config = dict(
    momentum=0.85,
    ema_decay=0.995,
    steps=12300,
)
Rows from block 4 of the image encoder of a small contrastive image-text model, named by matrix and row number. Rows with one number belong to one neuron. Each number is 128 + 24 x the weight over its row's rms, rounded and kept within 0 to 255. All counts start at 0. Numbers have three digits each.
After each neuron's rows are labels from the 100 images, of 14848, where the neuron reaches its largest size: "responds to" is what is common among them. Only what is clearly more common there than usual is listed. The data: regions of photos with short descriptions (Visual Genome). In brackets: how many of the 100.
# gate: MLP gate (encoder.blocks.4.mlp.gate.weight, 512x128), inputs 0-127
# fc1: MLP up (encoder.blocks.4.mlp.fc1.weight, 512x128), inputs 0-127
# fc2: MLP down (encoder.blocks.4.mlp.fc2.weight, 128x512, transposed), outputs 0-127

gate.467:111135135120133090097160147152125130128131146096124052125134220090157099102108136155124095155152115089096129112138143129132134137089138121131094136158140118128113145134090100112121137149123141080089100112152139146148129121136084169133116159110122147153120122166102183110116173122113089146127120121148151120107147143137130131143129110115143157151159148162133133099138081143138157104144
fc1.467:131143134115139159120094096147096103147118130129108183138119157124108110114134088114137159126093141193133074142105137142153111145169149141122166140102152090137147126131139123145134097109113133160122106128111141105121162129140140150145082096143104129111140122108146090157130113106166133158092102135109098100135107156105125086133109092159201123181145134093079157123159135128124127130129
fc2.467:139112127134149131134114130137121095121160144135139135134119086104089133109150123158087125213150137117102135125114139114143134116113126121145110120136160230173135139106125128144105152142116135140147137109137158086137101129119117152140136201136134119089146105096132159169146089104100169093113095116121120077137090162128143104095142150148128151110129138136129116117108096131125136116120
responds to: text has "red" (28)

gate.24:102136122146108135192126175121144152122097111150136103148151107144126099115097094110154109088144148080115133152099116131149095139131180145177160100156168123156105133162114112129113139094080137112110111145130150099123159127126099156121098163136137094143127121133155096091117139139102149107099115143151118160125127087125139106145132110129148128111057154117145113147131129149140177170124
fc1.24:096101163116155110154146160127083140106142119164111054193142091095109100122108094135146128112164141119166121160081119099150121138101119126154165105145111135173112067139133130161140112121120120136105134155118111110137104122133125123120120132126102110169106102157136106108106107113169151133135131112102169181120154098135133137115114144146096113123077129151142129132122143124106153154158
fc2.24:130095127160127123135090093169118079148139100152134127090137134129168107088093124123153142118176150098129121179149104127135112124133116175130116130121149095147129122184093157116177116096098139176098139129111172117137160126148105148111082171157164134110108128136157124140131136127110137113081075135133147094121155128157121098130162120132106091112148125116106107131134130139152130153097
responds to: text has "sky" (31); text has "clouds" (27)

gate.283:150074178134120074136143130143112114122121072096092109119103121136143112157090113132108110162125086125195155142169148100124129160132169137111130119140129125133121135133072100103147090149141129147107110089128094109135123102167125106123146199142180148122141123122152162069153139151131138116106125132153123126127101118134112119118137139156100098151107109137137123113144151122133109163130
fc1.283:128140088118146171096101147122119146140137169155160152096174128124092136128177120139114135128154114131135144102091129173120124093128094109156116107125121132107164118123195163153140178132126122106146153170148154139117168120139145133112115054164076132117135121116102118171112129122117131120133130118094165135132137109153136122110093138124153142114139154088098134157106133098125146083110
fc2.283:091118166111106147149140114112129093136170116107150139143130167150134147128115096126078127161141158154112094096089134129150169138117042091119123120113131099131113116118166079102105139117097129138145155161129150135157158147079122168102131101119122165099124121100151107126115137143144127152113159141156157110102084134162109129107134121101146109125116152158106107136095119141149178137144
responds to: text has "red" (32)

gate.505:179123103119118128100108124151111110104155139153137117128167131133166133168136104149144173128121112142159112106155112095141105180136106085099112126139100139141135103126122072137130161158082116102126185121125139137099137120059121158132142119111129098127134093155103125098110134148129115140161164123128145077140139147173143145134140168149126118162147149119086117156076114112124111103101
fc1.505:115139127175117108162117135147167127166105140162123126095154082108108143099137108104122157116144156126106097095089158115137157123161078088123149132145114104118128133166177141114147097139106135142167149123137116133091187145101141149160103153137103121106121145130136121085127141157110112150136134137099157117118152110132137174132063135107090135118125114115087115165097131177138120126097
fc2.505:144142131138161151133084142133134146148122153159083119091107169118135174145148163139168154099150104113127154112128082159106141114125161115105159118110126125086145145121135123173085109140157143138125103094144112102128111113139123126126137184103123125131161124146111136124120135149161076144132127062143151114127199119087155129093100122093160107101142116119156120091110109104116130142145
responds to: text has "yellow" (27)

gate.402:141148103160122156136129102115157122092142079115116154138119158132093128124141145170086144118102120121109139072159105154150155137103168136118155116093158120160101156128123176161111143128064115138144151124122066090169151104144137123111115088148153138134128153119110155090123118151128187098117110146128120133120115139088132149127110126131141098131121132093173087158111118130149136151152
fc1.402:134117109118118123098156136127121153183094158129118068129115102107141146117099125121202137140133108137115123150149143092111122090135105134108108150139110101103147072130138088096170113136190152103147130158141177135112104155138121104129147160108097111118156085106145128124161143100102077133157124126146124139117111150137125104139132128122109131137160168129156145106114129179136149111086
fc2.402:152134161106183142111144125156127114137107103123109138136100119153109157129128152158105118148090095128102114062137156121107183157145117118102153128126134077127129149130119123155104105128104101136127172135111117117149109177132140134098133144113149147114155161099145120115114090105138135096156139145177090132182158114090115158115174149112164138149106146148139130058120123117110151130120
responds to: text has "man" (25)

gate.484:132128099145105130150120121120110160135134127166128108136165101136147158090120122147096162141212063123091137123138138120151114124068119161133174122139114125121157099158079123150125132121141144109124113159094127183185157092103129142145135156104127142126158142160094154152137136105129128098140119126133100116112111144131079082107103114111150134154101137131103136150087110112128124139136
fc1.484:041142126141128132145185131136157136122134133142122139105145161149148148141130127124132135139083127098106139169158143097144130142157071082099129134103121119128156102130158138113103125124139129127129105125118136112105152149112145128099087126144075096148117128133135103097136068142101099122162127127093152156131168143149153166134106119149151124100125161143196099149138085141140146129106
fc2.484:178125130132155147110141116108118079150129082118110130130107131147148137124129177164155167139102130108161147180096157172107117142113197143153119125132131125146127144136140128118083117097167191116121131119116136111131090137119130144130102104180090121147128150138142160090127140099127172143108145139147122124127135120123142116043162132135118074116149125138130138121134113117120131093107
responds to: text has "man" (34)

gate.271:132125110165161121139073114151140121143144101126121105117136104128081106142160147105159121114146122114115096163142133113147173130106130131087108115139148077152129131126159108155118121112134093118110128117120136148138129082157136084127123153117165151108140157083113123179120146158174099112136126093182126103146141092169142123137147065132144130110082117156107160139150096122131106170156
fc1.271:159084134118145142108102189133096066112139157144108132119134115154164076152129120119105090135128131155129112120166115117131122141134120118110101144137143165120154132126046111148137143148130127089132153106112104107169162109135143144172143150125109132069151137146094148114140158106165125155135094077119096146109122103126113140085141158107154138113095148143129112111116112148098118147140
fc2.271:151091118120123079118139108141144175109149160125128139113129144107084123141165153147144176116123110102096079137156130158132112106128126122119122115076128080179117148133128118136183083121149116141132132099099150124192106128123117171128129182112147131123150159109085146117121113102145129146090161141092128117148106116119106098131137128178150130142135096118099129153119125142112083103100
responds to: text has "red" (30)

gate.229:124140177066106109136122162091137125147133129097094104128077127142124119146112113117114134166112109148161125131152141098135187126139152159155148110137092145169124141119090134113162109116131145150116124055126110126142107163102132106156138165106153112117138120117155131067096141116138131117110179129132108135146124162127112140107139105131094128157163078128156139103138131085156101158130
fc1.229:116151095115119138089141159156129147144115189170156151150152149110127156122153117160156144115155158073117161082092096138135092117091112104153126116114123109119148112100171148122114163143108115118175116133181137138084120138124096117117124095147093119120129095138109135151103135122141132103124115133109115136117126114140154159125084122157165130109153126101107136202133123165116143124088
fc2.229:077118178125083142123133134107134123112168125117145112122133169172101141124104123118101125131142156172129106122089141141122118148125037083124121120138132106129137112128169119127089153143094118144158171163119163130138160147087124141089120104138132166106106133093151120107103124129116110156114148127160161135105091143176115107105130152100127113134120102132089091105123137143141168136145
responds to: text has "red" (26)

gate.291:136113099143116138122145101137128110122073107204112099120125137123149165178103080116135162130103128130127103136143092097151144148117162134084193149103133109138122091152121131111141139120158150110047152114138122124113128131142134119141152132113133139113133146142128097159126147151104139138116134135090138131125159117120168119124080155099128110138104154135165139167111150087093157167118
fc1.291:141117115087151165132122101113134126155141149159129121138137148123139141150156136138137112086142116064136098077178133112123144164115132116125166095156135135099123130112099164148152139097114106100069098100118124134092140112140127180128144094118146135111132129104120102152155156137030141116152117138169137141132116102144156150154091134105132104140132155103167123135101141129121154134146
fc2.291:107165172099129149182136142113162141108108097115113093179100101139123146124098159129110153126130145103128152122115094139148145095127150131102099148119134089152119099143158136122139133142128111119106176133130134129152120156139175113105164147148091091137127117114148131159144103149139139171102136105047176104135133120139136095100153174135137123107091118148148124118096133116091153158099
responds to: text has "trees" (25)

gate.3:128140086148146112181160139111142169100142104151134111164132147112137125125090102091133086125121118099192105146118168103105143135115101131096098114100105090124136116147132139158118127078096150144146102113112139107088095126149097149150133135169153132157138169091165130134110122153156101106089113129123131152101150132122097097119120124119120088090146146123103142122162095093165155126141
fc1.3:126101136124115144092098138185139121187173160103168114103146110111144187110143118120151159154094102150132113082149106158126122155152136116098163158091168133148126143112121131114143145166125097154132146090133111126143089109123151157107110104105135121135165140102133125090114150115092152096142165143164094119143102102146145111119121107154115118154149111095124132108129091115165094121106
fc2.3:147114120096138142149103120135129159133145124143140146138145113104118169098112146164131089131089160136127123127112125135116122111109114103121137132146129158101142128086160067091119116180144116109067105123097096120099105108141148123090147089115138129119163119117091156116135119151098071164137135145143093181104157152124150125127109154145167145095093173147143142082150107110153140142162
responds to: text has "white" (28)

gate.165:117124129158130148156092118131111139111126129124126126117101119117146152123112114141140130138124146187113164139096139163095104074137088131121139084135141136132112134163100109163109139134197147163116132143085097122150075144108139107103135130113100156170097177111110166120141131100183120160107128119113106119111125156101161150145142135098136106068152116104134103150166108168143129111128
fc1.165:107087109129178116115131153152120115160159138110103133095090097142106138106146116115158121144112120124141136104115127163152115144147091113123122135125124159099109086171097092157144083159139147140153123128138083128136098161129139128140136099117102128131147138128105138142126129154182109129106151120127114131115163144123131128090109108085040099142127117159176157150097144183147160157119
fc2.165:142102157114085120097119112146134123114091112054157093091134164175116146134122140114137122108127113123114115137102134130156083106167197129087136104139121106082118119134111173138121108124119142144111106121130131130124108123102121114182146174125134104113094147144118143139127120134155110075158157135169097115121123174128113106142127123137153134171162093185105126153128101124123132136145
responds to: text has "man" (25)

gate.162:093119144145128126133135115094112136117110139135135137130088137095108139147103127146134070137131123081118088093175177129139156097079094115149095169160073120182136125137141159152144099124170155141090099106110108135136118111140124102141112094111124142115095137113144134135109153176093128100161149136114121106143154146112125116145186104146165106122146121152158117162132126144141132097162
fc1.162:119115149113126140124150130107158128138092110123125144143124172168092093098135089147104109101143102112137107157061114123095107170128143127159113124115162084108151103160141119106103160152120121132102134117143148116094127123151102167146170126174136121143161140117167132123130085128110141162079096146109144121097120077171146107147132131092095136105099149131150150120136154140101097113092
fc2.162:150079119145102119097169166137132125092110053173151114154144088152146116159136141125126158154134113163147114107134134119117150131102153128161090098120131094104092124141131145125133136112156132182119125129151137137137123154134098128153164165100124150128134131119145100142137086157096093103148102109102104143091111123119145080149157088120094145110132072107131124082118118138113119156109
responds to: text has "pizza" (25)

gate.355:105121084159089138146134099140153146106125124140112132119101152141114131141141160158116086097120148133115143141147126185153119102128180107093129118137178107117084085123089122076138118108161134146132101122139164115110140122184149083149160185139108107160145135091113112104139134149103131128118111126132082150137086127120130108148138158095121151098160126137159146121094144133140104151160
fc1.355:147129104130128139108155110144085137102104137108115094139157137112197144165131116107105120109160172147148134098118144090134148148123145118141096142178130095148117121140093149100135077178117110153068091123117143093137133094126112120099150121095148080126140152103133109165137093153144121126103134151131084145115163116120090135136121129169147150110123101100110116123162131152126124081151
fc2.355:129135098134160147116082130136151129137115085140107115114103119129162104157131126072173160127116152133127179135133116118121120119134187168141107139140119091103107108125134144138147138110124131140107131176155127061121082100096086097138129102166144131127157148132128103154119127169143168106151125145158143139094098108161115131086110101138103143119105170087101142110153088137150143126130
responds to: text has "blue" (33)

gate.23:143139099132125095131102109097145102108133122122144133113134134148196086147162108070153163129127083106168117143136141097094110175122131145151156104180122150148113125140118127126079162105167104124126113114125112116119095149162136100123140123112138144146141138114081135106096147132121158152134156062113105142120148179127132132152142149137114121121113161100111121068150127160139156153134
fc1.23:090106120095110106105137115122107139116086081126152133164114109158192145129148153140126133116164097123153140154142155146159148150158145150136151147141092117135122104143103133153164102152162062090131109144142162124103116126086124144133128114110153112114117148100134067124133146112131124134137166183132147142125112129144100095148175146125150119126114129158085102075119083123148126132148
fc2.23:158083161158143111091136097097172093146157147132140147125166095108142133142146093158122121136142148120151132099105146116150112091081100133135118152107175102141161139123080136135112118155155113125129121147105116133177148081132112127114111104152137138110123129122107147132154107096121135130138109102152135086134099129121130174114131078116127145144127158051177136115167171149143115109118
responds to: text has "red" (25)

gate.129:144160111135121118132128138141118101155212121145119154102129146131148095145107099084115156162109156164138142116092122097108137173117137128138119134097149168133128146094123093117141152112096119125128119119141154108099125162169139110132151116118144142084123109118097150096126133083092180118064149142138160102138122140137119119123151146160096103094132151090147118145140090089169141141109
fc1.129:141100147138149142108127124096152130108053128071133109129122124120104136121148134141145103087136093118107093168153124136138140118111103112141127110174124081141122108158132154165139153145176123132113135142119131155164143095090099147128120139120115140178129124101117133141127130176155115156199084119126107135134166110119130144147090111093158127147116100171097123110126145170087146125147
fc2.129:124182144121152133100151133106087108085181148159096119138123129157121141113092115152161128150128074091131131158129146108118166147130170093086119132125137122167155134125134099110148103130155069127089121141156135110139140110143124163135163117101134109095137086144081088179182122130141146140125146144149162107159139125110113118149125139125108132107132143144112151118109098120094092131149
responds to: text has "man" (26)

gate.324:116119163130114153112144163126143120133159158129138138102140102083138153118147108147143135142144131158149124115058151135164134134120122117095107099152112129109141111133122097123111105137089124119137124185101116130134145084090167173124119100092189145131125144091140133118124149067156144166103096146127113115128101148135174144115129108103164060142117130125114151144098160150107162107123
fc1.324:076100145152159111144101135149125153101159114109134082085105115114190137148125094096096118156082141140117123153099146149176112113152123103184138090170123146154119099147113107133108093140128134143166149143137101121123130152115128109151142157114170116112143146189093154149125097100159130126140134117119152111109161110133147149124120086089106112132122093141114147113157123153110130154136
fc2.324:156151153137115161129120113104145116159111124122124121140148131113087115134081165102117112104157145127131136053112149113109114093134137128085122125131142089083135146075183128143154161136128105164130180118119152120117149085132130131130143128120112118129150135116147115146143151145113127123138096147167098109108149168167124124142138101120158105130146149224108111118096095104125119157130
responds to: text has "man" (28)

gate.251:112119093171128078140146137147137151122163166108107112110139138157158144114164135090139150106152139097109149176144125105105111168123100130101159104096164166111153117134154081138103144146146156121134116098106113117119129166114165085127130137167103097154097119125110142102152128094130117123120123104174137078129096152126126157118117088108119107100159135176117156124161132126173133104145
fc1.251:080137147174115117125139112132120102135118145119114133089167159127108140069096150138164132145112124088144135165154160160094087177126154143156169098168108134088133148147154096092128123094125093113128135120153114118095127154139155144095142105152140115106110114098131148087128126123141146120102105115174164104124103161148109142117126154146117121122112127179101117145115101164159121161152
fc2.251:125126110148149096152133089164176094106123112122135112126152162123083091137154107159176107098104103097128127145108122156138134125109115156134125151158111135158101114133120097121143121135111144135116133146129109165120150154182120091101075133048113109128125100108148096132101114124153110096144149134126128113123132139108100129147115117152121140158138147155160129109141122115188186121184
responds to: text has "blue" (27)

gate.390:134105124121121109127125111091100115145115099159143134125129195136058131125115119161102123120140134167109165160127109105107094102098113107110160115119114127099144137104140115178126137132101137149112105123163114147140112134132109114140146154135150150096167082121156118149123085109125185127116129111201097172102159142137135129164140088144149128158100138170141158103129121120135152166116
fc1.390:122170111134130157146126131134135144147125111144101166134109152104161154118126170120125130164089146114081125085089166109098129155153125126080082142140122125136136163116143149156118141125138093119132126138124133151163107183113133126119086106133114095141096142156144101128113127098175137161120103073063147052095147105125117125132142161147119117150131095146120136144106107109147141137114
fc2.390:128129093119115137108095178121130131145114123166136122118134138157128094173191116172151107173112128119106127158138136122133126183131111105152123121106121126117153091114125116115113134088114146168130152137141161123140109154095101119152172079099120134105131109119105124119117103160187139099139129097212129123136140107171158113124102120160125097140143079127146122162124151130131104140125
responds to: text has "man" (25)