Rows from block 5 of the image encoder of a small contrastive image-text model, named by matrix and row number. Rows with one number belong to one neuron. Each number is 128 + 32 x the weight over its row's rms, rounded and kept within 0 to 255. All counts start at 0.
After each neuron's rows are labels from the 100 images, of 14848, where the neuron reaches its largest size: "top examples" is what is common among them. Only what is clearly more common there than usual is listed. The data: regions of photos with short descriptions (Visual Genome). In brackets: how many of the 100, against the usual share in percent.
# gate: MLP gate (encoder.blocks.5.mlp.gate.weight, 1024x256), inputs 86-171
# fc1: MLP up (encoder.blocks.5.mlp.fc1.weight, 1024x256), inputs 86-171
# fc2: MLP down (encoder.blocks.5.mlp.fc2.weight, 256x1024, transposed), outputs 86-171

gate.757 [152 137  97 113 158 116  98 137  88  85  61 127 156 100 112 159 111 167 107 145  83  95 188 106 157 115 134 102 134 116 149 153 131 120  68 134 169 137 152 156 138 146 187 133 125 148 115 178  79 189 168 183 175 115 142 166  97 117 159 102 100  97 149 143 129 135 143 129 130 141 103  75 177  96 128 158 147 190 120 121 106 135 168 112 146  79]
fc1.757 [114 176 166  91 132  84 108 119  96 111 105 120 160 132 146 151 163 158 137 139 130 126 122 152  96 129 114 104 114 125 162 123 112  62  83  99 132  85 156 158 106 140 157 152 122 125 226 158  98 159 125 121 171  66 143 182 118  72 111  91 119 106 103 119  97 121 121 114 100 170  86 104 183  77 125 111 151 157 125 133 139 151 123 157 169  78]
fc2.757 [132  71  70 169 134 138  99 111 154  53 143  80 127  88 122 152 119 125 120 160 153 188 102 185 137 117 156  94 154 108 173  71 121 140  95 123 119 112 143 143 152 139 128 156 156 111  76 169  99  81 113 125 111 139 153 123 115 185  63  89  89 151 101 146 102 126 116 133 147 113 126 128 122 111 154 106 153 101 146 104 132 134 133 169 159 159]
top examples: text has "man" (27 vs 8.3)

gate.514 [157 119 145 179  78 121  78 153 123 177  84 160 100 146 139 147 140 205 108 141  76 127 133 107 133 134 149  84 147 179 152  80 105 138 116 154 129  95 177 151 132 101 113  79 141 113 142 117 151 148 156 161 143  49 113 112 102 166 113 155 107  84 137 135 126 119 161 125 155 102  78 115 129 131 130 112 171  81 164 161 175  91 131 103 159 170]
fc1.514 [172 143 116  74 155 101 146 110 125 121 148 107 166 168 132  99  46 139 122 103 124 147  95 143 167 107 137 135  91 162 144 122 132 132 146  60  38 136 131  88  87 130 125 129  63 114  92 132 142  99 147 124 115 176 116 108 125 137 134  80 185 126 138  89 100  85  86 152 182 124 174 133 195 127 117 131  99 133 132 114 101 133 148 111 177 118]
fc2.514 [ 69 153 136 170 163 137 180 140 194 131 177 132 142  82 125 144 146 180 108 132 147 138 124 126 127 125 184 114  95  86 203 107  53  82 113  99 173  81  98  76 163 160 121 120 155  40 210 127 178 102 143 154 134 163 109  49 130 177 132 127  97 144 160  92 110 166 165 137  87 148 134 115 125  93 102 121  76 144 122  97 157 117  90 152 105 141]
top examples: text has "man" (32 vs 8.3)

gate.285 [139 132 168 125 108 169 158 155  94 124 106 125  82 111 114 144 155 132  96 122  77 110 127  88 142 175 119 136 107 107 182 154 155 162 165  90 169 127 130 161 113 137  74 188 151 106  96 116 158 123 126 169  66  98 161 151  86 132  71 125  81 179 233 144 140 168 106 132  60 101 115 160  69 147 192  92 132 157  99 171  90 136 128 124 141 160]
fc1.285 [116 102 146 114 123 147 178 140 162 139 109 115  75 126 150 144 145 109  92 112  57 145  97 108 134 200 155 132 145 124 145 166 146 143 203 114 199 115 112 161 144 166 145 174 161 117 163  88 115 122  99 146 136  68 114 148  88 131  88 162 124 124 193 112 109 137 127 115  81  72  91 158  50 186 166 163 139 159 106 141 110 142 129 130 120 154]
fc2.285 [141 127 108 132 133 108 138 133  96 111 176  65 159 171 145  56 129 114 128  98  90 139 130 173  54 158 129 146 126 216 136 132 122  76  58 151 121 130 185 185 105 144 172 123  83 126 125 198  68  96 121  58 169 112 114 140 132 104 159 126 182 163  97 118 133 103 144 119 145 129 129  85 153  69 128 144 178 150 112  76 106 130 139 125 160 105]
top examples: text has "man" (25 vs 8.3)

gate.0 [131 120 177 120 124 161 163 146 130  67  75 147 171 114  48 164 140 125 157 119 167 116 119  73 109 175 119 144 100 175 142 177 119 117 213 141 152 146 123 136 103 158 152  91 110 156 116 154 255  78  94 128 136 140  92  97 127 133 135  87 161 107  61 112 109 128  98  78 116 140 145 161 129  79 127  71 152 142 113 161 141 148 161 112 147 142]
fc1.0 [143 106 135 138 153 132 156 159 125 119  89 123 148 147  56 182 174 116 107  81 180 114  87  75  87 145 149 173 116 193 124 136 131 139 214 132 167 142 123 164 109 149 134  83 124 159 108 132 236  98  63 129 106 135 119  88 128 130 135  95 186 154  83  78 119 114  94 111 105 133 141 154 121  96 142  44 173 146 148 126 141 116 164 143 136 124]
fc2.0 [142 113 163 171 119 161 153 112  61 188 102 106 149 120  42 118 121 131 139 117 124 142 160  82 122 150 148 182 146  99  76 138 189  87 136 145  79 156 148 137 134 162 188 158 111 108  65 172 122 119 142 180 143 137  86 146 171 134 165 131 102  76 134 154 120 115 180 187 105 132 176 173 163 138 105 133  89 140 135  95 126 104 132 170 117  95]
top examples: text has "white" (30 vs 11.7)

gate.442 [ 92 108 152 108 151 170  96 158 112  92  34 131 138  83 117 183 153 168 166  78 144 152 108 133 194 191 176 134 164 127 165  85  47 128  98 152 156 141 144 132 144 127 182 183  84 140  81  95 110 165 127 168 143 160 115 126 136 156 165 183 167  68 105 129 142 125 132  89 121 148 151 141 138 136 144 186 139 155 143 190  48 173 130 167  97 107]
fc1.442 [166 149  82 127  89  59 170 162 154 127 223 113 108 169 180  84  90  93  55 130 140 121 130 150  88 122  89  98 155 114 123 167 166 171 172  93 106 106 195  71 135 159  81 133 162 126 125 168 118  84 109 153  82 125 114 159 106  83 129 129  98 188 148 120 149 181 132 145 117  54  94 136 156 124 108  65 136  52 141 103 161  66 145  87 128 136]
fc2.442 [138 153 132 132 133 146 111  78 151 125  80 105 155  69  86 170 121 132 141 167  84  70 123  64 157 142 193 114  75 166 146 177  96 121 101  86 142 165 143 199  99 123 121 153  90 112 107 128 110 145 116  80 173 127 131 121 158 150 191 100 167 105 165 118 144 122 110 120 157  95 118 157 141  92 115 133 134 192 129 105 134 181 140 178 119 176]
top examples: text has "man" (32 vs 8.3)

gate.93 [182  92 140 179 147 152 145 105 143 124 127 103 163 138 195 140 127  98  73 105 156 101 102 255 113 109 169  85 123  92 139 146 117  88 133 134  71 126 125  99 163 145  98 154  71 118 138  81 164 128 145 141 150 118 184 175 122 136 114 159 148 143 128  99 195  88 119 178 133 146 148  68 112 151 192 127 130  81 166 174 150 143 107 119 115 115]
fc1.93 [109 122 141  98  99 107 135 133 105 132 121 100  95 126  97 141 155 164 172 167  82 190 150  45 105 164 130 137 144 162 106  96  81 183 139 127 149 131 124 119  58 133 116 132 139 108 120 179 123 115 123  87  51 130  76  86 104 146 102 110 118 128 129 127  60 125 108  94 145  99 100 190 183 125  86  90 153 185  71  76 131 127 147 179 184 165]
fc2.93 [108 148 142 115 150  54 142  75 146 135 101  81 125 100 148 167 158 132 127  94 149  86  95 120  69 137 136 122 124 115 132 102 168 149 103 123  86  74  85 125 143 122 149  90  45 125 138 104 113  37 127  96  75 163 148  80  73 109 179 173 151 177 107 188 152 173 143  97  95 169 171 125 118 112  82  79 114  58 153  85 151 137 113 137 131 112]
top examples: text has "black" (30 vs 7.3)

gate.18 [152 117 132 130 105 153 101 122 149 105 106  90 161  63 165 106 157  79 137 108  83 142 147 133 158 144  98 142 153 116 116 129 129 132  96 137 130 141 163 117 115 150 178 136 115 142 103  94 193 193 147 146 113 149 105  97 177 137 229 182 156 145 178 126 107 123  74 158  93  84  98 113 100 115 113 106 139 142 139  85 110 124  84 156 164 113]
fc1.18 [177 127 123 119 117 159  83 160 170 106 128 124 182 129 142 167  91 136  92  84 144 133 158  68 106 123 108 145 134 132 144 175  82 201 133 109 124 121 119  49 103 170 150  80 178 167  69 182 129 157 134 105 145 181  97  69 134 145 102 147 144 120 145 183 105 177 148 169 109 105 103 125 147  95 118 116  39 146 100  94 136 129 138 110 108 100]
fc2.18 [ 98 173 166 122 119 156 161  66 130 150 137 124 153  79 119 180 139 116  80  84 138 144 138 192  61  92 108 100 126  82 134 186 114  79  94 157 137 117 134 145  93 116 140 155 108 178 116 164 171  79 206 179 112 103 147 166  95  68 134 141 111  97  52 100  93  77 111 105 165 139 126 138 119 127 116 109 150  87 130 116 155 109 129 107 144 114]
top examples: text has "man" (25 vs 8.3)

gate.150 [ 42  82 180 139 115 112 134  87 151  97 104 119  90  96  89 135 180  74 130 139 109  85 132 126 178 105 160 178 116 195 113 147 102  90 150 153 151  95 159 142  85 107 137 138 147 154 109 192 104 137 166 134  94 136  93 152 143  99 100 125  78  74 141 190  85 135 109 131  68 122 212  86  78 157 105 136 117 177 135 107  99 224 141 170  91 145]
fc1.150 [196 124 161  90 151 193  97 125 168 133  92 136 101 154 186 131 149 135 141 118 124 168  67  96 184 130  80 117 128 142 119 107 158  89 140  78 110 124 102 167 104 157 133  77 134  86  95 197 215 133 125  98 190 174 107  51 154 104 126 156 195 118 117  56 112  89 131 168 113 126 123  62 112  99 132 109  50 174 139 168 108  98 156  87 172 135]
fc2.150 [174  72 176 151 106  89 104 120 121 104 141 142 110 123 138  86 146 119 135 156 105 163  86 115  94 122 112 154 132 130  81  92  78 118 115 187 138 177 132 102 110 170 111 148  78  96 176 160 130 114 129 146 155 135 121 116 123 146  78 187  86 116 125 145 178 120 102 162  82 128 104 151 121 163 136 143 199  86 124  62 108 125 143 166 111 103]
top examples: text has "pizza" (27 vs 0.9)

gate.304 [147 154 105 144 182 100 147 165 117  80 160 136 141 101 133  94 119 126 128  98 148  84  83  84 154 116 168 104 106 134 108  93  56 165 116 132 172 111 146 137 146  83 180 140 120 128 102 126 141 161 161 139 115 148 169 136 139 136 142 197  63  72 152 110 102 136 159 155  98 101 106 208  90 129 113 157  75 114 138 132 137 146  84 140 150 143]
fc1.304 [ 86 151  96 131 145 132 119 157 129 142 149  88 185 160 167 121 121  91 144 147  86 120 139  70  88 131 149 157 105 204 110 147 145 119 147  83 138 154  98  94 159 161 109 140 125  82  92  95 190 116  97  63  82  68 163  91 124 119 130 110 174 101 175  97 120 112 134 110  79  91 110 125 108 179 191 122 100  92 142 166  79 165  88 103 135 125]
fc2.304 [157  76  99 164 156 124 134 201 151 138 100 159 138 139 154 119  79 100 133 117  95 191 146 132 170 156  83 130 153 115 102  34  82 110 166 196 126 134 141  84 171 142  91 150 106 149  65 119 134 106 171 141  92 143 144  84 137 190 129 147 137 150 170 149 114 130 106 119 136 103 136 148 165 159 109 115 138 173 113 138 133 152 135 137 125 112]
top examples: text has "white" (29 vs 11.7)

gate.446 [113 154 118 106 127 143 143 129 138 112 162 138 180 137 123 118 119 147 147 107 132 102 106 172 180 175 136 131 172 138 120 107  87 183 129  78 128 117 109 189 112 122 101 171  64 120 111 121 164 124 125 187 196 187 152 127  98 126 132 100 121 147 135 155 131 106  68 145 120  67 121 153 111 125 103 102 168  88  84 151 122 116 126  99 116  77]
fc1.446 [110 128 173 129 142 128 152 126  93 198 123 127 180 105 147 135  45 126 152 165 108 156 114  94  78 100 145 121 117 114 113 115 152 123 162 123 122 167 146 131  97 105  82 149 122 126 127 128 139 143 103  26 100  91 110 148  85 136 135 152 117  75  73  33 146  89 119 143  70 188 153 137 140  96 145 141 128  74 128 132 137  93 103 116 162 169]
fc2.446 [144 122  78 121 102 133 138 159 166  72 116 180 122 189 133 153 135 175 164 101  95 145 134 134 107 116  80 140 164 100 135 138  97  96  99 121 140 149 139 127 129 133 161 160 141 122 135 172 123 199 140 151  69 147 168 125 129 168 123  86 109 138 121 134 166 142 129 114 154 119 126 165  83 131  72 110 131 148 122 114 153 144 117 122 118 138]
top examples: text has "water" (32 vs 1.6)